config.yaml
gain_aug_db: 6
input: "waveform_16khz"
encoder_mlp_ratio: 4
encoder_width: 160
encoder_kernel_size: 15
text_encoder_causal: false
text_encoder_width: 384
text_encoder_layers: 6
init: "torch_default"
batch_size: 128
weight_decay: 0.1
Rows from block 4 of the audio encoder of a small contrastive audio-text model, named by matrix and row number. Rows with one number belong to one neuron. Each number is 500 + 40 x the weight over its row's rms, rounded and kept within 0 to 999. All counts start at 0. Numbers have three digits each.
After each neuron's rows are labels from the 100 clips, of 14976, where the neuron reaches its highest value: "lies over" is the class under the peak; "responds to" is what is common among them. Only what is clearly more common there than usual is listed. The data: synthesized solo parts of chorales (CocoChorales). In brackets: how many of the 100, against the usual share in percent.
# fc1: second MLP up (encoder.blocks.4.mlp.fc1.weight, 640x160), inputs 0-159
# fc2: second MLP down (encoder.blocks.4.mlp.fc2.weight, 160x640, transposed), outputs 0-159

fc1.581:503507485490416537545514514461573520504517503495439485545491423532467492541436500477565443483458508547451461488377520495508522369527534503527459460467471545492506354532564504557560532492512466514532521487433501444575523500521473441518507469488454556443461500539547536538533482502529427454543480454500519536487522497550549472451532525483457504453479451523474510503468507448553469463473477482509545500493492461468520513516518500537541493395412513528499434505446518504477501511459483
fc2.581:512534457477530552423469520524561533446579565507553545506540521509549480456484494569516510542491527502510474535476531500473585548430516474483462441512476445472517607528559526543513502513452501485513456578581507545456468514530485532484483576504509531569477512523489499462507496484502591447496512486497489521521495524480478502501584603461501419580486481508446423532532474584462447505493547498518555424495502560464483466488564524526496493569558527439474513461537528543482470512540486
lies over: A4 (96 vs 3.9)
responds to: note A4 (95 vs 8.7); note G4 (44 vs 7.7); oboe (39 vs 7.3)

fc1.586:481469472481442427504462490551468530451490505483504535419494465524454534517541472506432455449519515472492506564539412506437451532434486489552510506463472552517559493449507552485466509503472490554481557539529538505437484452503447463522424450495544509471509501467499479507491477484425543479511442424493446571477517457581426420462541482467535362468504418508475535477538512481492489426453521523473514468489513535544479541516464538472451502472438461482474506528491508483396478481435494
fc2.586:518438489424491475456601483465520483541519415507436510552468459521436503454453541470579468557475481565490498516500560485555433470473542522511531452533492502565478451472494466485523489511430451544509558574519517486575507510487504492546470504483481481480511439492535490522485472451618473442534501488509525504425491470469608505506517441490526501492507522536499493557437543525561494487541583521439468502496498498493489556529475489509494501506545438573532482522512537573617465482545524
lies over: C4 (43 vs 3.5); silence (29 vs 2)
responds to: bassoon (71 vs 8.5); note C4 (45 vs 10.8); note A#3 (39 vs 10.8); note G#3 (26 vs 8.3)

fc1.384:530494451473485562474505546494534538524501546514503535477537422486550513463500516483425413456436436451477508469478497484489552410464484410418430428497503418482473446482496461417488463499488490525487546501476505551462524501513504445545480545515477512481487432540445558504534436488493488500452489490561506518465535512515557535491518523530483408471522516492460443470459404481411503497423454505500515475497430446448488495486438491515479500501448418422484431485500501496480452480445474
fc2.384:519525498562548427493512476485491512422491546447517505458450486465560547504465548468496490516571430454598513490487485558530516443483560559536499486490555531448514479502517522447488530555512521511512520542532513529529488488462514494477492460539594564528476523491495559496541531527517494501490455482510496526488468543585514432455481598490459559442482518507502517533563618490526436495521467564558527473520513522534634595522521466498472475473552567477550502512507465477444485510502553
lies over: A4 (53 vs 3.9); A3 (46 vs 2.8)
responds to: note A4 (53 vs 8.7); note A3 (46 vs 8.6); bassoon (32 vs 8.5); clarinet (29 vs 8.9)

fc1.51:467494491503447539543475435556526455524546515535465489500467497487536514550487495478526470416513473476503451442511467469486476536433485431459474506524496476497492582419430466460556495430517480583491571456499395501401508491487476492493476455460458451518445551500478510541519522510438548501426446509525478439472472471513536473546434495535450541435422458526500462464487500514454470470502426473521427487460507485492491510460471404476506426530498443407492491463458531504488484429488480
fc2.51:513452554532579505525560563434535517448556480434584502537559516433452507493488472585541546523578457576536497549596508487494552519494505506519518511481535542541500531533539548529462494498457541530449537538523587453552506480482494521506504497482533531531579485460510432494501511449493483481520453476522524536527444495485533437481589521507533546499504514502525465552509456578475446535520557540481536507492511535496576536504581569464460548496580529527499497517525483560584530521534474
lies over: A4 (36 vs 3.9); A#3 (30 vs 3.5)
responds to: violin (47 vs 14); note A4 (43 vs 8.7); note A#3 (32 vs 10.8); note A#4 (28 vs 10.6)

fc1.505:444506538523499513532524464514422494477523514554528474471432536487523499483522469393492485531438404533537485540411459440512487424500557433490498551532498469560466467525439529471432506482470493540479509512454506504543494579518527463468541443468503518551470487533446505505502454491495415468443516481547519395514496474487577565492545528577458504461489512549487509475458523475516521579474484508534453535484574485517470502555491530545471536496451536569532445482400533455448488501533537
fc2.505:501549520466458535496458563533555511498501478530514550513569516503456468535516470577497499457498571530531484543617592513458513506440514560518484449507490512458522537459523419557518538522497513428486516536568524496499497471472482545545513541461547522455562496439592496446502502433481593512540474493448453558502521512459466520469496527458484477553490578495457515503473484562537505459502558500450507461521455526528498432454529532442527459579547455489468589560529506544572470515493501
lies over: C4 (56 vs 3.5)
responds to: clarinet (64 vs 8.9); note C4 (63 vs 10.8); note D#4 (51 vs 11.2); note F4 (28 vs 9.3)

fc1.556:581503528471448445502465522436554461465529458418466525499492482515563450453472441489431414451475491462505518526410499479481557448529439510470494470528470480440465471448541535446550551506501487542403560499500546458543452484515467486486498447486534510507530517485420436476487559469462526529528524586486462487434557547464519445485550503442482437462477462536506524460496499469528527407452491538532517495511459451551504537523482526537481507486417499492495492410530524513454461545477446
fc2.556:488525513472486602493448488435533493450466506506503486493528481417521500408536479513516511569474502600522510457512558442499576443432525399534471449557481552472504501534533500466500537547422531452489460536487523539494460507540570493547472516499524568508411423558469481463515467463536473403506558434472490533410492490429483507494567484453510494506502538532493513500477488507475491523505527539479633476496522574502508474516558503515465519494539488462488542529512462537523496495532519
lies over: A4 (49 vs 3.9)
responds to: note A4 (50 vs 8.7); oboe (35 vs 7.3); tuba (29 vs 8.7)

fc1.254:504510450425411520460491478449520518559575492422568500507491498507534436522447568514506394497468477467481453490485487454541560489537472439436485464470502483533537420457516487493573467466482441502455491537553473526503566458523428498515515528546456475459424506474473465462492489454463588455516511551482525504489521559488542472506529520495463498485451428527472438533498451465496470486460477553527529493495507524547520499494505483470470484518379416467526437417460563559482535481511492
fc2.254:502497429506485517469447443534548498460492502583499493506556448461518495534485500565549490493485547599489529469511509624460535438435567468490503496476548562534518537528571479470517538535517487502494475484503429536529494499495500532488514499545458595572389575567528509467486488531542537402503518474473547526453492494483449440463506561540525578490466538499502511486537517526506471478491521489513568482515525519519532524488591533542414518544540561456503510481543469522487451554541465
lies over: A4 (79 vs 3.9)
responds to: note A4 (82 vs 8.7); horn (38 vs 7); note G4 (34 vs 7.7); trombone (33 vs 7.3)