config.toml
model = "contrastive audio-text model"
dataset = "synthesized solo parts of chorales (CocoChorales)"
train_examples = 39062
gain_aug_db = 6
time_shift_ms = 50
input = "waveform_16khz"
tokenizer = "word"
vocab_size = 56
loss = "softmax"
embed_dim = 384
encoder_arch = "conformer"
encoder_norm = "rmsnorm"
encoder_activation = "quick_gelu"
encoder_mlp_ratio = 4
encoder_head_dim = 32
encoder_fused_qkv = true
encoder_qk_norm = true
encoder_inner_norm = false
encoder_wave_strides = [5, 2, 2, 2, 2, 2]
encoder_subsampling = 2
encoder_layers = 12
encoder_width = 160
encoder_positions = "sincos"
encoder_kernel_size = 15
text_encoder_causal = false
text_encoder_width = 384
text_encoder_layers = 6
text_encoder_norm = "rmsnorm"
text_encoder_norm_position = "pre"
text_encoder_activation = "gelu"
text_encoder_mlp_ratio = 4
text_encoder_head_dim = 32
text_encoder_fused_qkv = false
text_encoder_bias = "none"
text_encoder_qk_norm = false
text_encoder_layer_scale_init = 0.1
text_encoder_parallel_block = false
text_encoder_inner_norm = false
text_encoder_positions = "learned"
init = "torch_default"
residual_init = "scaled_by_depth"
optimizer = "adamw"
lr = 0.0013
beta1 = 0.9
beta2 = 0.98
eps = 1e-10
grad_clip = 1.0
steps = 3500
batch_size = 128
epochs = 11.5
lr_schedule = "cosine"
final_lr_fraction = 0
warmup_steps = 170
weight_decay = 0.1
Rows from block 4 of the audio encoder of a small contrastive audio-text model, named by matrix and row number. Rows with one number belong to one neuron. Each number is 500 + 25 x the weight over its row's rms, rounded and kept within 0 to 999. All counts start at 0. Numbers have three digits each. After the name is the row's rms in percent of the matrix's.
After each neuron's rows are labels from the 100 clips, of 14976, where the neuron reaches its highest value: "lies over" is the class under the peak. Only what is clearly more common there than usual is listed. The data: synthesized solo parts of chorales (CocoChorales). In brackets: how many of the 100, against the usual share in percent.
# fc1: first MLP up (encoder.blocks.4.ff1.fc1.weight, 640x160), inputs 0-159
# fc2: first MLP down (encoder.blocks.4.ff1.fc2.weight, 160x640, transposed), outputs 0-159

fc1.221 097:520468478535531492505521485499466467508499539514488477477497508499493506529479495495503503518455465447484513471453500505453462523452481480494519511499515488498521543457478524470481472527492499516527525486495469485477457528526504508530493515490514473501521523485499483491511446513510494521476506492461513502493500497514501472513471489512491456477489493500465469498476474476476512505455479490502432518491464454440484489512519456456501502491516472461486526461457496448493467460441522
fc2.221 093:458563538493516531491504553495497554507540490528474522500523501493504504504507526497499469456456449499523498474519499526431508480480445441494489483466501513499506511511535487495483504506458533488483533453457459506501500478514455501493456497494509508471543533507480527519479486483490516501526491507481494521506500491479501479516554510495483523517482483514463485474485463452471488500496468503485502495453479463497502466494523474494462493502509468461501459511499476551500508478528487
lies over: A4 (86 vs 3.9)

fc1.249 093:514543503462460524466520469485529508474509507520553504494498499469524472495505510489447499477455490508491509472488522483495483504492480514494512476508499507470455490474478544493537526514516480490516526518524480503493509539470475488472496521495527500509459500522480445497533485481472463473522486485513537529501542513483534465482509494508434464526500533491487477476490433469513503459537456451473525505495500459529492524451490473527501501517499526489518505495552490482443483523496492
fc2.249 131:490505504503498543489485483504519535488499526505535482494505504439528447499493554501532503505538525515487477507514476510491514518496513512497473485483494575513517537487517512465527508506480530470475511533505517498484515492502499510446484531513518488498469498466502484480518490515470492529500478441524481533516524495480504487459495532477537504517467538501486493529535482468524468535511514493485547507527528548541562535477504505490511515499520469434501487506547546521481485458537528
lies over: A4 (53 vs 3.9); E5 (37 vs 2.9)

fc1.251 090:515493459522564497473497473521485534501475556516515455489492523526509490478468508465418463483494476438482472518475496516473482482495459511465477493488488461512506500491477467453491462494512492507466480482529499523504526476477470537502522505497509494488492475520440500529506517486494491498496518510529464539467464497530524521503508484534499479475474470525495502534474520496482533483498479519513495464489484496542480499514447500479491501449520511499494489447531490474502486517496441
fc2.251 124:487530509493532499493505527529501497490522541534471499510508489460539496533495505529481458484499468496493500496504510527498537472491496481511488478442517536481518524491517466468504481498475501487540469473487469542477516516488493564488442526458530532486487468535471494496521491522526486498508514456548486561457488493513513485478464536505520483528484502523473464531517512446500480507518481520508518497516551486521536468496492494493474481496537447452544517519514507528489531495507530
lies over: A4 (52 vs 3.9); A3 (48 vs 2.8)

fc1.82 096:501495474498452481497493476448541544525521474461490464519518470524511461500486508503488464514469533526519524527440496492510538461508497507461493496491468455478474453499501548486528555502476484494454513500490526497527488504514482468483498521523488515456480498523468464526503473472528476501483492500489514514508485527478538528462532502463480473480495502508504494498514518450484453472461487493519539508476498460491512510486499515510518500497430501496474480504446468517490489472515455
fc2.82 157:508509487509528503485480522519515519432501534489503529486529503513528496482488471540506455497485522499499497478488468495476541486479523470474450475505530492503505519513568519512531520505471482462530505516538509504490473496522478510522503529531500532522457507542510502500501493501500492455520498491489508523465497468498454494533512525470520476515494518518460465483524500490461478498477491526526556461460519543485520484476545499522478505529531520414492481463519497544471496516536486
lies over: A4 (76 vs 3.9)

fc1.433 085:511492474465495503473438477493508528512502491497517478480527506496494513507458513473528458480486498423494480465480488491517468498481523462494529498476512510486499481483499511459501525452468491546469511457487472498480528454522460482492505505496504514465492513461448542470513477488521478479492488498534509496532548498518503518532479516510474482474490458507517502491465477505477493472525504477464484504464503490473471465481463489493459483498453518507443511447490500516464503456502444
fc2.433 069:508500494503488461508488486517497488496415498513533518466524511502520491559512533530462531481509517491504522482521499545493496514492529464511535491537481513497490435514457488458481504578522542511496472547488533484514493500481497455502501484521500508510481558529548476504490526491518527504476517477493484488509479514478514496506507545522482512511518493485523537480502509505509487465511492496476509511531506491515511412490493550480457474501535506476491480524529447503503487489488503
lies over: D#4 (69 vs 4.6); D4 (26 vs 4.9)

fc1.195 090:523538527543465521532469510463510543500501516466523468490494536504512515461494520474460511502506514460494504505519530508481508462485508443480509499535456526440482525508527528411514525484509482512438494460469525505476500504489500494466503511510512513491458503494489494527521493513509499496480503504496523454480514503485500501455509537466471534446461451508500505487481519524465529490512470492499473490496508490477465515521477513499504520524452468520483513456508483513501463460482482
fc2.195 122:488492532457462461508470525511509472542469468490477558490534517540504555526519474480489514489477497511495498498531483495500487498483478536493532490501513512527514478548540438538490518502523518493539493492503547463494522512526496463504499528562465444430529530491511486483503452485510483504513493511499481523491510493505517525505434491472494526488491533497481484478531524532527512489498468480455471487464478523509476462495482516509538505493459495489529517494507477512482486505496516
lies over: D#4 (29 vs 4.6); G#4 (27 vs 3.9)