{"model": "contrastive audio-text model", "dataset": "synthesized solo parts of chorales (CocoChorales)", "train_examples": 39062, "gain_aug_db": 6, "time_shift_ms": 50, "input": "waveform_16khz", "tokenizer": "word", "vocab_size": 56, "loss": "softmax", "embed_dim": 384, "encoder_arch": "conformer", "encoder_norm": "rmsnorm", "encoder_activation": "quick_gelu", "encoder_mlp_ratio": 4, "encoder_head_dim": 32, "encoder_fused_qkv": true, "encoder_qk_norm": true, "encoder_inner_norm": false, "encoder_wave_strides": [5, 2, 2, 2, 2, 2], "encoder_subsampling": 2, "encoder_layers": 12, "encoder_width": 160, "encoder_positions": "sincos", "encoder_kernel_size": 15, "text_encoder_causal": false, "text_encoder_width": 384, "text_encoder_layers": 6, "text_encoder_norm": "rmsnorm", "text_encoder_norm_position": "pre", "text_encoder_activation": "gelu", "text_encoder_mlp_ratio": 4, "text_encoder_head_dim": 32, "text_encoder_fused_qkv": false, "text_encoder_bias": "none", "text_encoder_qk_norm": false, "text_encoder_layer_scale_init": 0.1, "text_encoder_parallel_block": false, "text_encoder_inner_norm": false, "text_encoder_positions": "learned", "init": "torch_default", "residual_init": "scaled_by_depth", "optimizer": "adamw", "lr": 0.0013, "beta1": 0.9, "beta2": 0.98, "eps": 1e-10, "grad_clip": 1.0, "steps": 3500, "batch_size": 128, "epochs": 11.5, "lr_schedule": "cosine", "final_lr_fraction": 0, "warmup_steps": 170, "weight_decay": 0.1}
Rows from block 4 of the audio encoder of a small contrastive audio-text model, named by matrix and row number. Rows with one number belong to one neuron. Each number is 128 + 24 x the weight over its row's rms, rounded and kept within 0 to 255. All counts start at 0. Numbers have three digits each.
Before each neuron's rows are labels from the 100 clips, of 14976, where the neuron reaches its highest value: "lies over" is the class under the peak. Only what is clearly more common there than usual is listed. The data: synthesized solo parts of chorales (CocoChorales).
# fc1: second MLP up (encoder.blocks.4.mlp.fc1.weight, 640x160), inputs 0-159
# fc2: second MLP down (encoder.blocks.4.mlp.fc2.weight, 160x640, transposed), outputs 0-159

lies over: C4
fc1.99:097139110148076126122108129101128133158175130136100145119100084099098143076131163139136124101099127109150125109135097142129131138129104070122097127145113098143101139160103145137147095100131148121115157108082102111134137072160109165102138172113158136094170118128103130124106079118158139106132125141164143103112126103087098156140157144112092113132140097137149128134148133095124148079110066121139162116142094124103086125151139069136110085135151107148144130137139099130121124123141123
fc2.99:166155122121178161151136142168138125121099148125119117124136121083120093148123138158116155155154148118119181162141120196140138130155124133145156141091105146106170158095144130153143125110112118138150109159148107167125126135108167141123141126138123146137080151165146151120147140145107141133123075107121115120119103127202157087148109108135139135162134140141124119146122115149155112159145150126185165102127115103124146142119147159140155147157183167064135136144142157129089146112116134

lies over: F3; F4
fc1.58:124103074118108155130161100088121150157133183106106106099130117152128115152132132141128122104124163090128128100117107139148112107108116115111140113134120126104137127098094165094105127122150125108131153091123131175124117157142096119155141107137071133145117124125147141101114108108087142103114160195099154121127172148139114178132126101141144131114090117113101168119087136132094141085125128130153122164150081068128063106130096131120140138113114128121109099097122126093138130108091081
fc2.58:083164108135128107153160149112150092139129120172159102110116142099111132117153144144166171129116124175116145141161130170125127163143166132138164068140140150123135167166110105132100129144136154146112132144146113130112094120125124171139142108080122096154121177117148109155135106144128126137141139153165111100121146124089088140144118124145120121165101155126146165161123154134134151128151087111132157186112108150108122114168147084154167130133124135153132155108082139110188152137161125

lies over: D5
fc1.444:119161103085167158106150147099092155105090090137123122131143137134103101135150144116122115158111116098110109096105096124081150102089123139102116120135088127124127127141114123143108085093136111146136118127098130145106111158127107103149138112113148119122110115126125110123089088085127098162131164116112119160090150094087098116150156087136138112101107071157122098121079129141133089156136072147107126094078128088143128087135119079119113092120109133127121137148158126128103086141096143
fc2.444:121154165112116113163089127139148087115139114092093140172133095114123119131093127132138158178155142147122167108167120138176133130120144182116125145144155148126157087159121136105169141128159118129121132152148107147143148113163129151120099157133169124132130123166138131102135120141125108138136109091142115131114103114135143102118070154119111134147144144133114143163162151140146112120135119129206140146160132175144087158126067103185145159103134156140198138126125122110121128122112139

lies over: C4
fc1.375:132149145130093137122142111120083114098121159177137140117133119104157125133116108121128143114107097127104125100097146128146092125109105094124122145106101068062143134115098110167128118123158121139142159152130132150128104127131110145125072114080122112160096139109088136148145128159111098126108123111122110112066141145124109157138141111134073127123102113145159138119131121122129092149090156129093087086124144081071093138152148101139144101148126093136132142145085151061138156130106137
fc2.375:124085131182150146123115112151118159110130113130112148121105163150106109131117096143152112144153150104152107081169165141107138090134170154107099111137151169175118144122104121125158130166129129090160125100149142097151151090150126106136119125140150150119178083133162143121142117125173146114113126109139124160122122112098129101108121134135148160137134138142126119124132141143121139149141160114085150144138141176126152119081135161115096115133181140158116109154200119157163149182150170

lies over: D5
fc1.498:169161124146112117163108086117124133111081154129113126112132108111115163089077109118128110138143092074164102143135102139082108133143077082113133162164140112152121139094098135141108110104126160159156092136108138158140152095128114127123095110087152116107152115119139129129122149136140118124131172118117109086147158115163130122163091137102127086145131107114117157150109113122093119100161097144143134144125126144106161104143134138092103121122119142149110075071142127126128104094066096
fc2.498:139115124126122168141155132098146065109145124105104145150130096141148127129111080135156141101151126142125122131151161127118137162161134165132106158151135140149117137128133086096141164164110135114113148153143130168133152098097158124153125103078118131134088151148091150118122143102169133138140101134132202131160096131147160119159125112097143169147113149118133096159169155141154124137113164123158128126139149141159096161116149141178146144156164159118124155139122143146187134106185152

lies over: F#5
fc1.210:155097106134106137144111129131089110107101158129107122126149097114148105107135142099151136089145117080136140111129096091141097152156135075135119157081102129095151115103147119089172112103138119104099095109094116131170094100154166124132167091146130151086100139103114106137106106077127131150102126132150144114097104156124134110136112146110111102144118116135111142109108115137080130152086138091129099132112139132101123131088152155073103140108133112080117101124111151097135115074109081
fc2.210:152108141112142135138140139113135117142135110090113122149121145103110155093113115147117179158146106158101138145098135127164110093105109167133133152167096128143154099107120121102075125170146118125156161145077135150151173156112149138110132129091113109130122108114099116125140131088115111125115141099107112146163113141142154139110096129142119095100149144126142108171133189157207119166149140120091112119154144150115123154140089163167188133097087125160163134118118138119142131102133156

lies over: C4
fc1.555:157105134153121118147115154099107140144174109109056136153140079121122137150137112113133121164115129091118128136105137088128129132097116101121162126131081132105115095155139174110102111137130136105115137094097156147088155133153113109072084128119153153096134132155081120122154131125097085133145089137094097145183127102138157107150140120104098139115131102100086115111162133120114097145135122102159158113122135139095152095126143156111135169095104123083103131129103106114105119084133165
fc2.555:119110099143109146079124149171180137086148126166151141139118162184111149137106162140140120152172146140148124134126152171122178116134152144115110120120169111152106125170135117142113084159129138086131103147147114141150122098105134133117159168148100151143070123161133138140131107148139121104102128134147160096160129120103158101111126176148149138178104139148099102137175146150148139128126151111122149157161130125114118098168146107118085137172139123147177124123145178149120122113125131

lies over: D5
fc1.174:114126156125150150117116136099108152114116089095119123122155090170090183142134172121136080142119111123152136102146152108112164144106115113147110099151128101153107129172123150106139153150137139153148094109141169140145091129124094121138116144138158161140154123148143119130096085101152101106162170175109112131086120138071139110136126123105140153118128104110118172130133165134123159124118092141079099107098082104127073129137133064089156096117140116157112134145135112101109120134124135
fc2.174:136138105145119137132128138198124121135153118125125153135114153138113095147123107156136143141156173112147127165140114143178088141166152185113125153108146124135155130088156122185148100129126081134147136181129119136134148136145168131102133158134114144095151092131145135124120118140110138135088082109141138103173118116198089149141112169128156112129154133139102093142138135150128132154105162144171128140136173124148152152105112147153157137161140153135165116111150168171105140156112154

lies over: C4
fc1.293:114131139107140125087093075159099161113114100116154121106096107114097089110125133095098100096094114126136082119107127099076086126124117128148104136118145101080128126127131115076129130087084108150119161136122123127101098140112096118152128148111123128137123100142076086131114124143110129142130127155115114124094112121099090100130126125125110094097119131129127156117093081089104115083131119137127091111107070127086148161156102119113076098135150100127086104120115131095107107137120091
fc2.293:135156105136120139148145094120216128122151132153114126171143111147144145069150110116151111146124100194142151127092160114139174117151138116117144145108158097133132103127123139166092096179158138101142115131070133155157114140103132131159143125117139116163112126136148167151118123116144120089126149125109144145168128153127184151131139153166120120145123112125164137132135126138154135111122171103145163131159095131143147137161112088113129118142146175173174126150118124132143158093140147

lies over: F#5
fc1.351:122092155103152074105111131106148142131142132128130130135151146150148086155128115138119141142162076096107132139132135119100134098108121154116152107131158116110114144126152142109150132118146156151149173085152082117088096130094041141126143135190111140146123101121149141088117129163146106125142105133147145170156152102152127103136124117133116110096145095108140140115149128120161114108071090131150096089135125153120161149138139080101075120123147120110139148141161098103110124169136151
fc2.351:114139106142118161141131117122117128142071128107103155095111114135118130147081118143129156136121130143118145131092139130173120141154136158119154119118117148141126111103087123134125112125116111162111144183098113166154137139102206146101123060125113139128145136143147108148137139138119141163132130141122132127123117137170168167109107115173158141156132151141145116155117139133159137178195150130147129163190154113122159158151132156165159132145119131166179126140122131145125179167144166

lies over: F#5; F#3
fc1.349:145148128133142141164114133099139129124106147118085111151091126109112160093143107093119141094106113120142108132076101107129098133103111057127129133117110110117119109124146183132133131165101132150127076102103129144146109135106141150168128156125146168150093111151150106091110114084150138132135144148112148094095119133151183113127143149102118103095116092125118093105074119151129113119128161129118103090142143097150130074137160144095127082144157104162151111157119110104112095115083117
fc2.349:150139110157124112127131156120116101105119154097137113150111113125100145087161099189082118151119149190108157102141097127152145112142142168130152151119085137131136100088150126144105115127106122068131142161136122124167149138105134141125112152082100130104127103159133147120142131105154109113123125085089135125118098150172142096112110142112171124143170127118160109122129192135155110151135175140141185129152164154117103165162144175140162124132123139124158133154124129143146156130131158

lies over: D5
fc1.494:151106142155143112143128129126107114124109153094111135114115140128141154125099140128067120086144088072168128134114107140081122177128100105138095118141091119145150124165135089088119118046148157156138147148120112180134145114110102118116135091161144092134108159144145142134097160106121148125138136118092161147153103136153120159157131093133106118099131095124102129167123155124127117101097145131106097128108093163136157113112112081155103147132133129117131143070114098132133140119098099
fc2.494:116108105154103127129147117117082059120207140102119150127121116142095140133151076169160160125156127138156099119184157152126146145115146139145152111125164175154123136145118108123111138155106134148129115129163121138112154090116127120117126131112143175106129118149135117126115106138140112091139114137164150136136103125103084106135100150098142171105138128139117112148135139139097160138145157143130157150135163134141131165121155123186134131148197179136122172118126122136171163118166118

lies over: F#5
fc1.44:150113145097086071150106097167106127134083082116139146119119102154095149118108114114090108152066145090081170099105129153093100119155132107146139127121103114101125114107128131115088115115165132174113119092107110105121125145110142075117109099119117083154114104105118150114147121158122152106134117130149162133143102116161124138152118117138135123144166125117114116111165139103136109088122125101140114136133131111135086094092124149141085082121124153097140131089113062112126135110093142
fc2.44:169124121136148115097116112130122184097123134154131096118089130129129133153134114196146125161164164175120141135136095120137137129175165114111163152125128134123106138157101139168144132109139129119180083122151121140125095154101141142156125125142096172119117141116115171146114145168126112125098080114086161149103089130184150113135137134143166091148128103151127140147175163171137124152152142117185151096141136159113121124118130102114132117164134179110149121130095141132108120146123151

lies over: C4
fc1.84:102136143144086133075118099103090119109091120174126110073150085113114130139121117121141134098089093091135112092113079109102117128155142100145120101115123116128126091130124174106143142156134093114132135104156155125093088157109106099118106102122145118155146148115127075127137101132148149159102110153139114101138155110124130150179174136143150123107145159143088159091124136080099149159121116122136137093116106139120158109119137133075131155140144127071120113110122090102111146121142092
fc2.84:129122124139150098137122156137135171133161120135159130159116179151115148112162144116092137178140167157123148187142160121157140143104146146107132119142141098156154130114120147126087086115151138090105118114124130047152116154121131138114144178154137101123132087122099176111143125160172125114125178135140111135127128134123093136124140126130134139142155109135159146204148162118153135149140123134107125161156116129138174124149133115155142115165132107182150119143148170104138157147097112

lies over: C4
fc1.33:126121119118134090096155078138100150122114140146156128150148107146117089123118087082127121139081126116126119119125086079162105131115120125105087118106099089089127143089111106118109109074137151124127182103162096102130086132146112137170095131132105142154094125136147154112107094134096089161137139144122129133078138093126119125142115137131131095088083154133141183120096103108121121100133143148096124118112114152129166159110130113128129082130088153096104123106125111103084154152120135
fc2.33:112136094147061151112105097178160133108132102158119119115117105115164147153118146112137111128107119159127117117139152166121151114133160104149138120156149140140098116157082119109114129130111090103139147170110103142169119122058138120129100103132129132158111152112132134170129130149145142118133164116123135148127117144113119129117141134164147205176127140110161162136123115101154107152158097117126176152177130164125162154160129134162091119134156118146162143123124137120171181155149148

lies over: D5; D#4
fc1.20:156138100176111148162141101127135159146079111156152120103164141126135155123113142140097137137121098128110145099140122109083156105107069176123126126146095122106142118118146146103063125112134152117101107114108173093114112111126132131125117151101115080122143117101109100144120153125114111126154166099078061153117114162148099121171171096123107154109136139135112131099154110140124130156142171116127104151139099100124099110105127093097145136104100099116113121104135091121104102143093161
fc2.20:108125167135140101104124129140100121137175173120111129146079151128116138117141120141155109117149138157131081143122128083154166104142157122097115097125149130119126141134140144191146091109095135103116147146114136155186152120153137135120123145139134153104158077158127151129113117111097100142133129112124117136158118097115144162114130066102167090125103167126110101134103133133108143194150118121133153124113151152139125159128155182103143143127161151158159081155136126176135075123133153